From a checkpoint of a small image autoencoder.
Model: 64-pixel images, encoder arch vit, encoder activation swiglu, encoder patch size [8, 8], encoder width 128.
Training: soap at rate 0.0026, 9400 steps, batches of 128.
Data: trained on photos with spoken descriptions (Open Images, Localized Narratives), 203450 training examples.
Rows from block 7 of the encoder of a small image autoencoder, named by matrix and row number. Rows with one number within an expert belong to one neuron, the router's apart. Each number is 128 + 32 x the weight over its row's rms, rounded and kept within 0 to 255. All counts start at 0. Numbers have three digits each. After the name is the row's rms in percent of the matrix's.
After each expert's rows are labels from the 100 images, of 14976, where the router gives the expert most weight on average: "strongest on" is what is common among them. Only what is clearly more common there than usual is listed. The data: photos with spoken descriptions (Open Images, Localized Narratives). In brackets: how many of the 100.
# router: router (encoder.blocks.7.mlp.router.weight, 16x128, trained with AdamW), inputs 0-127
# gate: expert gate (encoder.blocks.7.mlp.gate, 16x128x128), inputs 0-127
# up: expert up (encoder.blocks.7.mlp.up, 16x128x128), inputs 0-127
# down: expert down (encoder.blocks.7.mlp.down, 16x128x128, transposed), outputs 0-127

# expert 2
router.2 132:097084088086132154117135172138127107093156043159139100148181109083144095116120147179127136130134075084059046138140145125184171101135054150080145135118161120088174127151147149139142123094113175061119096138164181149130084104113130129137134163158124145097109171148187152190142157161087164168132106112102106065065166130158139132142124125108103194117144138150091171114143138105158113101125
gate.6 076:168162109106169157165157107126080117142158146102101146072149127246147191125154055120073092128104156142109138139111145089138136137128147143192156133139167127155125158199133115065114104121164164151139153079135135130145136179176085180132087106090093140149148105122128053120121111115096083150154056134139127216129130106132136142150111126104151089088111113135131100166111184128169162127147
up.6 085:169146100102116115130169142168120132099118102172121101054096107150148114164143146149110115227081157130128161147116172135118114150158111128182116130094128157127160110136052161138068135115111150152196118085129089220139078157129117108130101104142105083112128115150116139130056092087114068140126091125137154114133099086134103112198128166132157077065126125052091133109191114145126140094103
down.6 094:163136143141102068130165142095130191133100132059108130147094151145119156151091080089124096146146086141123076166180102098078137154147124125106131154102152135177115182151134102099100153107103082143104079077113141056136152145087138064057111136100080076145135128120183141166075128132191138172171114118116073162159119111133128141112086115128144154179121097231131070130113142117138146108127
gate.7 085:130056107143145193091169152138144145185124115174115101142148171144131081126086107140173153090070166130131128147144117127144154095125152130122135158118183174123182132077114130131106136075144143086188060077149180089139150088057134102147111048118173134123145122153092144227126111140133140134153135137074111104043134126120111143094142095150106112131105125102165163104127153099163167115079
up.7 093:114144135061156103169118082127154136127172111123106180088117065171110140116163159089131080173186115230175104096135176105133167165085138137167107119186111150108076157140091096196107131112093071164134194092129124143169123114140126096115152182117157121076100139091102152090082145090123127147101154129147132150154151117097105109147143142125137127111160071146114098117183104146135084109199
down.7 091:102160112151175082130144135129173083119136129137160118153149090113183101138072109127108130094150137200149087062128107125143098175094098181137133109159105133094053148166070165133127170173155112150114136160165126113177150103080106075162155160140072133045091142117115112101131104066105132134136159152166193128156111145095108142177124163178173123079145141166090109129177079127133176117109
gate.8 100:149093229102076105173161119128092094112156131123086122147172097162134141097127123134145138179160148146132130100168102119108171103126138165113114136148088162151065094108153141172135085150177143117140123111151139093109090145113122100126135113083205112088067096162119153206072076092133141098084154101107119132130132160136139144145057121080130150066148083151132176089175081114157197110123
up.8 103:129140122126166158078074143101156151112099155124170102118114157133137127116155169096105099099136136154126185177085129135128136157079133110176168183123183087134152158143166150092114101086078103124090155135060078149123157125128171136064185135072089155140135140098098150037155164187089137131180144152126152125134158118122129091095158147133146122179110186096114078154106138147066064181135
down.8 097:144160138149121150111116115214126082124087137090108100130082158109184089133107164104074088145167136126139143142095173124150114074139133099128156147176134098090134085097080124150187103137109172089084140102150099149117140188112047096178140126099133093189166156157100086141107163131115132107115131101119121140141092153175176124142180153165094150108111069128171152067099155180121180164063
strongest on: text has "text" (35)

# expert 11
router.11 061:130149161055088114141165089093176089130094121069096081113117148121136118075143125115144100081110169130123171127090080113169120090131183134131073077134121086158131158130098070131067104108156120106139152157108114132186111156130177152098079130149168061138075149105091087067105095164103117105072114164082076134085103099113138144131151124116190109178093132148119133120210151141139136099135
gate.3 084:107173098100145157148159119123157106098138155184137084080063114162115130089103153133089050140127181098125163121143145111156115101179115138180092083172096135109061140143124177128137098142040161124129146134123151038101110138182127156165128144190158168113160126084138109130108155167093097137152208109132114156161158083103139145136088133156199083137124115089127112147089135123108133108081
up.3 082:135090116149166116136123162142097097062140103203101120123167139102136112159099138136137146162142142181113081140100130134131092131201062084186096057100100133149161099198147156136161138107126162166121149139160143140102097056122116158107215158144086119155142174147091110149164156084133158125167098192143127084148181124167094181141094132127175109146092142127091107126136098183113169143143
down.3 084:149049060143180088101116107116145148065096084188097154102177137105066126133143135098149103136125154060119097152113115152087099096135128130154191124116101136117150132125168122074129143159176195097154140128172172108120117037104136139124094079128087131147197131121143124077142137096146143144155134163106146151120126111176141129105092144144110111123125034122147120111104059163065118117154
gate.4 082:127081149164113116147115119111103133116160127121124133101156122079109080076121120095127139190082121179050129164127127138176103149148163129131110123164085181114061148113138125091124082126122143067140119055112071105131128129156120130092115118105124126109140121142179148119104151068151087042118157041140049132106098155109175143106138141153128126058237114132121133111152113156117125154091
up.4 087:121164166138125122148163144118159161158105119116143109176117062148089142151128115157165116029121113150136139190132148127107048169144066141153090162142135105201138129134148104117132128094123104109103137137093121107089069058147136140168185088114141125076165152155039128143113087122117127131134136167073107163138170085123127090102077096159173120125099122156164135146122104173218101120133
down.4 091:131145104167145125086160163131135132118117102131073097055202124189165084089083104111117140179090139117089122110098107120141050142130170079179061110099113146099151110099161107169165144146108183118129145141143130107113157121101119116100178160153089134136157100164165175174140150084162067137109112102141159099151151182119134128175086158154121097207182179069128144137143180134116146129117
gate.5 088:139139139023102189143147161203172174128134145070084111118111151082143145091123113109104135124044094076114141127083062147183072147099162126151118130143109121155186169101131091167115122114141085144129131115115113133109153150123132127088068136120143130087140109163103086090133124127144139132211107149101125058096108116133158133121138140152112126127157113187184092097120105096160128045125
up.5 097:107127155088124112138094143183149197144112175108129176191106137130122154117133127090117092147059117083137082151116119156108155108112139168176122066138118073123125152101079117183159082084160105144097110117161200135100168153109111156131095113133095152209185037165112102070157154161157107098099092182130105122115126149150145096152157174102088185159156120102148095119143124102122123101106
down.5 095:114124117092113107133116120137171182145127184104121066184077130141126170164097126082101068090144187097070129139120154164147076165098120103127111143194126099162104139165119091086109129127101141109104103160118070160143126118184119203090110158094153140106132086116124082111140143080123107162077130156125137105047175145172166181136135106102077146189108137163118087113147094141144146098063
strongest on: text has "dark" (28); text has "playing" (26); text has "guitar" (25)

# expert 9
router.9 114:118147153152150118137132157152161172169135157144162162146093140193093174208102134130201139140197124148202152113111102142099109188185136120156122120149058152147074089125136108127164157116123116163094091151138115130138119103112067111168166057080158125077103143112087110156069154100088123114168150136185168138177144124075126156127062142164101079141095129105122143136083132140156143130119
gate.3 062:174126104106107116130122184040152147137092157083050072144072141158084141133166108148064098120109142151149176104186094132135130144138144112118129128154118160116098193125156155138122148065075169118081100136143101147095160089139181162089122138125102144146138122108120090072162152135189080072098108154135076113088138096154121130140191127087115154132154085157117097135107187162128157086175
up.3 077:073193129158107172153149156105124165149104157055095157097087092101102146131134106142089175165063092091069144119183161080131158124150140153114134177089135195076155141128139126183145132093133119147145105086110145143129140041164162100135140126165144156131155150154113144155142125153190120123135112127102127130076063182120138125116164158145133122077106100173197070165112137138138161175088
down.3 080:133073155134158137116135125138144122100092168137152056071133160108112130098164069087132107090165112113084123153078098132117140107129116169122152129089099136192172130194126162051164123139162095170173179102115154098143108153109148176115103127133109068108107139184128092102137071100155104143175128116124121122176118198141169095116076089162087210113198131112120096138146126169109106164144
gate.4 083:069146128116088147143118155126156154146140045171151119112151123172072118118126117119196142120146157105147127156142080076148091087129084157159104152132101090109128129169111118129090136080116092129135118164126098165183146137140144124191088105126097157146168171092096152176181135177088102109173129204089066072162123096153099109176161124183110104149132144063060167136112138145174099147144
up.4 086:093117143118108117140187129081096118189094112118106089151151139118093126151124115141116058158169164114117151100166141123142132037189068169116162166115128070090116118087177094102116203107128052100080134165081141128104093085143126118142124174131146079088154173183137115133120151161131135099099114171114119135192187111146159132126115098169097109163078091099116128132078069132133135151151
down.4 076:146128127120109168143125112108072136136115072137100120141161155192157128159145120144134088148100100093106126133091165107117143104170120088136130075111134140168143068121124098141097154130127138130160120181087160111078028131089176170134099154086147160186159146155119065123130140103135201115069174172043095143132181166146086145105144103139109135203128194122166092105136141150113155087152
gate.5 083:096158077143153147086124113150161138209143130100134143179102144124141172149149101079080135099130105102111108073138115089124140111141102133151119182160096117105148204144091131081147145096134098083095149066128090124111099155122125112164103098078076119098091166146115125156088149083116142184122146125084123087144126160049113101064164155144071169139138140121150117191096112195116072072089
up.5 084:100171109116127120084157083103136117188128112119156127188109189106144194142170102129097116098101077090119122149162069157105145128096130152071117176155125109140118109112108106141054116059150108190173125135145144117146127114126116154112162175132099183071093110180144177175103086120170122167122112100150164121074123145132135134080152138132083155155170137142146136139096201155057053147122
down.5 089:099182205142112170097111062122193154147078108108132132143091141104154101108140133103150135081141064163138115090100160154105137148120112135109110162110149129164091118109112089162126070082186104128212147129130130125111077094128120156121161143097182147136095117160067123116093144141132085158079152137090162111087128234106123163108176127125121160183139141155174139074129129153078076119145
strongest on: text has "dark" (25)

# expert 10
router.10 072:099155143132085140160214133086130104134131087113086071119085176088141084110161150084138093101124115147132179149089120074107114045135154127126079160087184125148106136120149113106095055113164101079120155132107089120159115189155112163060098149171142079131103154151123151137131068160113098130116111134067075193100052133105148129100129100100098159164128129128147104101095150135153128093121
gate.6 079:133157178145133118154142117175133151152082114111128164084152151155097191147127087076092166121109124100139091058168102143147156152192155179104196133132110108150111151079112137130116131083169144144153164112114141089106113112188098119137174114136140087163184136176135176100106063100110107064076061152155072165117116134142107090126193128164120089107149074141160117146120123155151178129070
up.6 077:151170151086149172119100109072144148107176128143116122122126151122098181163146206196145093133112094143114126093144143144117070150108128146203171076127155118146175067132147078139155181076116112078180157095085119192117135119109192087145180152135139172090152134104132151198105142100122157130118092206129138098098099179106123119074141115174126122143132126154128085145103132167136127172161
down.6 084:089118102141102116113102161190048142122169130135086131123157113140151217146073100110123185115148108183071186104131111152118129169152112131112135117161148076088123097120123109130113104144091168138121138146096125132135131150138157087134087069165089097174195165105147119136119126151119155117143152090097104116115105130122050124087101189170096059118137080166132187118162172060113072156137
gate.7 094:130112104146124179171170125096203129155140108112129167124082082126096111093158076116124121132135090098151117133141136126088105129111111199132218125097147168119136145104107135121139118186165141103165114124113109150144140126088191115114096101135106204138167173146078040135148129101159114162116105118095119098124145159144093139155158119169052143122078179165057121090158112078078114109063
up.7 090:084122157097144130156122173070137110151108110100124157121167091116145101133130129156079082119167176103164080100085194105098115144126136144147130146131075094113147127152148104108145099158136107171160170136155087100121108155124120159141132136089106103150190125137122170181154114052121107139121060164125075166115085095135102086164134144075049128051129088055064155125124095066129115111178
down.7 091:086109175118107076150156107122087131109071147101071094110080148130124126038127115075107128184084088118118066176129178142144167153122130140090142124202144147093104144125151154099068099104134123124139171100125119084133120135100098181120109135075180100083095103146171099111133144110143148120058092131152113151112085125091126102070097175112078168120113075147163071097152182118141142160141
gate.8 097:122080144164136183138147062125128153121057124210151158099088121129137174071096164121186109140189090085116126140096166153139141115156151169112137100095148162138161074075128120139110158127187152128188133127122172146150123079127115173108057123135150123123128113133186139108158193180129102181135147156107124048150068152120095147139123109113155098130129158115183122118183105114181140098129
up.8 088:125124106101133128087143207174121116112121198163116107138105139198115174133182132166115098125115117137117114140118123127106104147170178126130143139099090140074136167138136209115167175130093127109094125126145111095142092121116060200158157148113067130153153128076140147165150134074172142109159136145127121166142134121163157070073110136093044083083127141138126111098062135105053134188109
down.8 104:113145095110129057105131129113084150140086155095086157122125134090098064157170118181154085133140165112138102142109143156081155154089122115122111161143116204124169104170128181102171132130149171116107169088138097133173131109108163120175133159075088134126118043111127142081089142151135081106110131093066174129082158185174105148091140164151092148104145089117119114178085108120052115167078
strongest on: text has "dark" (25)

# expert 13
router.13 098:121120081061124141119110154145082133077175121135175134127173118066159116123124147157096117112172093088095020108145126114198203091095075144120146143123159144099142103163127129139163117107139149126162119177157157138147081135122116118125147199100123164128092162131205126168177148155151164152148115123136103062111165079107167144089099116090103183134108121135105159135129110048169112133117
gate.6 088:114109150161111093158146064144165158157116126148076087099117092161145101163176080105076142168181141149155137176106100120144179123128162135159120091129086112108058138119143052180141174176179079113162072066151124113144135117144144112143121083118174063109099179105122151173171155141147151129157125118123110145096131129085146161117172087160124098143058066077145096117140128105085136167121
up.6 091:139134121160157084128160123166154123073125097178101121067111111083171132149092136121142130130146125226169183154132134096108148179208151103100073134080116096140070119100084114080037135069113159170130125125142143091136152103116136124142167151192165140135117171089103146110133131111102094118116106108152087182129052137140170109113101095168151129108169183135150105116078126148136112089140
down.6 081:122176121131110153139124135108123129102088127132141163133104173160114118099071136135137080085102174185137152112133122112090093060106083202158183147156094136125145114097123134195193139089138087126119164086102127112128098090137187144120071136094129167122137110170158108189195177149129130094118177106078125135134177116116139127144131148126134154108063127185120167094157071060203148158107
gate.7 085:169154140144115159109098114109104089122051158203108125076133159117075082150126063171089146168087121125072149099134095093085078155118128125110141125137146138165134061081101119143140169134172139111108108151109160102130075168075115135096163136127152084146150155097117191157133115131180167138140162142182102165154084210080114177103092108115143101149114122158089201136093132105137124141163
up.7 083:109077145098090100118141065171111126124118070150156185106132112114131147102158203151099045144150110090175123150153154115083175139108061116156122126116112092086113170131179144164095076171116106174143099173155089148098117143066137149119089104169140131144187183105146050134124119132092168124086103193147112141139148140152148117073122088101125133110124101114153182102099106142118185167135
down.7 086:129088111106126077136122148122135081207115191109106161166135155158123182115077106134166122149169168101136133113142152145129143136174105173166104189156110117131091107106160160113074121155098099131139084107094114157129165113107097053084105080158157151134086165112127114142109073062174063218077136081130141106152154134126155087107115078112177143123161148073135160137149137142095097119076
gate.8 090:149167154107071136159173125155132090164129136175095140091160125133082095077171162114138155100147101105154149137178132164093124137177144109169140095165108133073131069148129072093095196173125142151098171175147111098164088125113176160072125157103129135156121136192067122155101133068111088161131126098182121131105118133106167168152059137136085119160058138091104093138121155157054140136141
up.8 095:159209100173147119114106098116151081166131150107115147129132156178114160142094127130126118168117108077125143071134106154123103140137096049145155114114122085120088159130157150131094117137164163164062140102138041124155144097127130139178125141180136108102107149169121122144132137052122123182119145124094169095085158155197094124100144128142146110134140103050109105135123043063072130197161
down.8 078:140113126145089144153128168129130082096129097126135118180168129193126114108100170126104080093151116141094086169148115094100082138145070148158205119085120123064136114151173087098201080148151093081138115134045087096132119151121174148047152100052107133133178167131163121150125096171149161122161157174107111150124099166102148130120093123106165071145105106140168109175159120126129104170138
strongest on: text has "text" (36)

# expert 6
router.6 080:067137103052121151115113147083114096123112082124126147113080168120120115138187185117163113096073065131129166116119092110129125103093130105096116154092143078117130107119100151030086099094115139143132170111077076141129127118171171173127150164145109113113115136112093118118146116145138079158144067136092050115053102117149108077128148162089154161164099128110133165106165125143097124032147
gate.6 078:140102170120075122165111059141119129117157136155119130116071154092100156110169090113155140188173158127175173135168181100103107138141134109115127111093088149106069121112152137190153202108148129112159079088063081157122063077076113171099145142046133135159143141139145094105148114138154129157173062126108185099132119095148104122130155081096106100161129139110101091090110066135131171103105
up.6 100:140080194097151176134115145184161141133098121110190130149075182125078196148136098124127117157093176112153162123168097142059127140088116151141119119194131160100143122138096105125128130145117100167150097084127133122115082106131149085188091122057130062152134098123136131044140088101103105146175102093086107090150106137099163187130112140122070129101090069127134169084102122102146131085089
down.6 104:054145065058121116097155125065094125108125106128115119039111140108122068105096142119151085138160144111146135141150113074082166134131112136076112127037131126147132066138186166104150072130117125139168155167115139068122111155165163094098173163162146158105101184100101099164124088138092092097113133157117086076113104100113099163154143128101146117081101111118121103100084128195120126099163
gate.7 089:129164115078100105096171159128147110195106152117123132140088123172088114120125172125112080089076147101115130091170139208168097109168112152066093150147110127135120181115125168129131141153109152114130120114152100139124176085079072147114114059034107133162087145075112177116120141141095138146045104118078175129090159168190084161079126104156140147110145150147118138164146155136147105159168
up.7 089:116178191141150089098103161118188118149086120143133085125103123127155140204107054070133181128176098109099160121082166169119115147122115113135178126097128111143124154075135162110072126144093172119115151200087119155172096154160140121113122160161145142116103157121113135109112109160134158087161120103145087087129096084161107120181078139158175139112084115097112192160096153110208152065166
down.7 088:104099045171108124139118133144170066126127129137150072210093126151138110140106168062127160106104133198104108113197112135112097131111116170163134133135158102145155115136078128120124143187109084094186070180170105144148144100083103172166139072168137138126164163210135146131135070147121102156151112145103149086156129158129193137175188106133084114106098126137105104088143150150093137123115
gate.8 083:169129119178076116086147141119094188068116133112097132087125134131152146082200114143102134105182148163110149141190075130072073154152129103138120092112124140136064067118174131126110087116150160104143065100106145106065078111167099123119104116167119103192182127129120168143158128167159145130129183136124101147169161112058138187153156101113148074136186169133082155116121132143108104096157
up.8 096:090104123097135108178141085111079096116113164123128181122148092102118073151151103112166083091111151113120105070163161139122157141081129167178165208097165128124122154119138119096120154135098064136152152140035154125142089109149125111109154100138101112086149130142117115107068080173112134134154154135114162051100164141175177210088160132201082134112099154134115132139136127170177139113072
down.8 099:096117150113152121121132122113161142121141083142129113118105131106119092106096134177126112125108173142070134152121144048192164142187053113181080086166127081161101170051137110084113115120156163076154165149171172128125106113145103122139136088122165100159112088099134100118104163156094092104109161099112055186125085153144102063105112131136156091132161148125119035121113120100083193144141
strongest on: text has "white" (31); text has "text" (27)

# expert 0
router.0 101:121191118139151163100107105130123139114101062039128130134099112124140071204142212133079121079141142150098166142151114141104068078133162121105121123113113125116133129172112149111129105097118086085149179111074071168168124077128131133142116097119085108096152118107089118080145093171139105134148103091130101110092128152140168100112219133113207153174180116158160109122093148174159153151119
gate.3 085:159163093133149152119130148128146125116158139123209123065159112099133157154109116127106132160153142091170165095142190191108182132138085115136186136140095099169175168134089107074117139125121140140095132172187113135165121057142085116172147091111108114049101132133098067129107154090135102208106172171095109118136133163083154068136111164164117160117127139190173105148137130134082120067142
up.3 086:144100118117113151204115101161138136135068104119136096056088124146099145087153179119092080151134131166173136090122153138148174140110152181148095157096152074143186124141058104124125146196146150084097122105103099155135068115135130094091164131145067155113145100132130094170130117150134059150095156072079110076178129107153108113136168102116103069166113129148146150173204079147144121095120
down.3 091:156137141132117169162139074119123166159140159070155123154156194150038137119171107141113070143135160092155122162154170139126113157178132159155098216107076078140082127122077113124159144081159142099072073128165148129135094139145095178180100191109167098111125097141116098100041176057089146101108107144122145156129144069134126132114171124103082129122124159122149102147107137120142131130112
gate.4 080:140154138141106136141144112098121191104095164081118109104081145169136117096129126124070127101078113088087106103134120069113084142096186145198084139160153117122169074111122163180141076103134131167143136166110123182101165129113151103142171193188110170125148113126091111092166140107148152085092190115099133140148141111157147131094135119209088185161149142149139088163062084107054124140117
up.4 095:167094113148194099146151139176072160129180113136166168087162182098143114143124131169183226135112128147164096119128071107178099097169159101106147116114124157137098154156142080086103142145081169101192133085176079115090092109159124129152158099113124128088107100135161128109106161112049089178127164113133126126157121113082126118083112168142213098103143128127123102141131154090107072107129
down.4 111:026150086155183134120130158137171109125175125111139109117093184135179119100127112080076152116083132123111089153124074108103193122079160181129119147097173094145198080174138187153144079152105134118121153177096146094181155106094143114081145157129112121091114135097126142125140119130134134082107156138150114145092130217113121148157115092116115155154133137155106150129084080152061200107137
gate.5 087:101157129100077176082118180164125159097090090120110116104188146125105057162173061115102106138111114147131173152150090097112091076098166128101171138114122089141111178103161140093100178087132073137138151100105100091149145127174097183141159161122163160099136154175116119145193107084126118179076066150119177172168084129181119113096139063128109084096118085123106112129103151147163143131131
up.5 085:141129132106118187078174074173171139137084107143130154167110169172196160194102119114120105123133151123155124116148156130119156097128142178133127150139159160132140115176146098161172058131115080172186128182150125070120149134101075162093159104110155126119138146254179142116137165120133127088170141179183160114117109152072145146085148109141092160138102120094129173124139142131129109179099
down.5 090:136204143164113168158114091096127119119083121127101148117121129122146146175153093157202151173114089114111078119171120161134176196216129146130133088144131163118158108129063095147142161090160163179101149100217077110156094151151097144117117123065154153131078143126104090108081114088134125143156095133167133111138048081134167095120126082105142165165095136122129085132127124152155113160175
strongest on: text has "text" (31); text has "white" (30)

# expert 3
router.3 092:181120161122133153146151132153104160198107173118101154116145163190150116124109092129137144173141183120217148110127197165171087094162117146143131040116099141177106106100152140145135164219133124168155113131115116129155107161102107107139096082137155116181170092098141114066173147109152126086085161150124128149184121146115092158172142122170137066144128111095159141157105107147161169182093
gate.3 132:135075131116133186112182107075185123117165174121154137149117148145162148085148119149092124150053129143106153150078120172200142167127105122148093130193109159130108100068051089125097135141118100133112109133146150130108142161153086119117103090074136133137138186187090122147139117113140177125084142147103095167112098139095054119166113157114193086136160188145196132103094167140083155097116
up.3 107:107131103193156160141129109117088161178092211144159125172143134140099126099069108191075141200122163116072076160094146133171108129128096130138137087156096121142142083141135135161119138200157145118094104165166149175123131185077099081107110160154148135153170125149087149167136142144143202133098193119091166124134149113131106127062069152180129133151155131087172139109117119149087141165111
down.3 130:084139076192133107141172108119167146110137154098163179112101119164163165126108139152104108102110091178123151120101093160133184157132163124157081156182087189097101086165103153093135108093102099146153127179125089125146150058132158145090127184061126144106140135096130118121155141176146169103130094069192095152109111167187176149149138107106169110055104124139182113091101145183133161109148
gate.4 062:090066169112105152091118098187090128163175148224076104081136181146119127051130171112142053163121159105117132140125117145172153189120153093082104168085133106161113128113135157129103154070090129097138125096173174076119133120111182123176128119176117117142119134133178163146131172161092153135178142100139159125066118137175115118106128155128115161131132098117164139124131134100057155133188
up.4 063:086100110131096139150141102196122147185176134187161115123107198123134087159079171137132122148165094149157071124080120117136143190145108163123109129127129107201112084164110115170182134140133137178170097151189113106126123066075168125129118143149117154136109071085144173080149101128182145117170132116098159141112115182146140168174129101127150129067141140131153140074033132102131173117116
down.4 070:086160177117072119149105104101139081126123155124095086189122104081139113129158124060119107104114127171083110145131083180108133160106091103059151120118170100190181141159097156130172158167189122112104102172053128174112190096134092152165113140137110131195090152086150100196098144095125144190119179130139137157108174118136103129129172110143133098142100141129084141092111128124067120115164
gate.5 054:177109142140155105135142194138136159152101150093125114109148158092122094124168163073062116101098102156126162145148039094107174139163171151077099102160123121172129101083141130156055142130113095127128155186169117131135099146120162156086111080108072159104076122135087148110132106035091117130155065129158138110126142148153096202115140164095127161150118128144090103199163100146161091108131
up.5 059:138127126138145200156107120141096095132117209124095123178150173128172168108124121108082125134053162071129092109157170089106147109127133149181148126143114167158121114081115101157091093155094185109089142151153128158119162047154128121102115148080131141175139166112139117124086114157113104197099118132163145146100115088146143069182190186184102178114161092137162078126172121113107146181137
down.5 069:095104103128122116160147103092182119105115096126161160127128174163107134153179178156155101076111137213142136118151214201168086179132101177165117165106092080098128116145126143088103101114096105124149146081162154083143173116107137076127140214121128116188101192075123109183133085140104137138159126157142089086079154132119112117118132117101170159132095181104112143165163095153116127158110
strongest on: text has "dark" (29)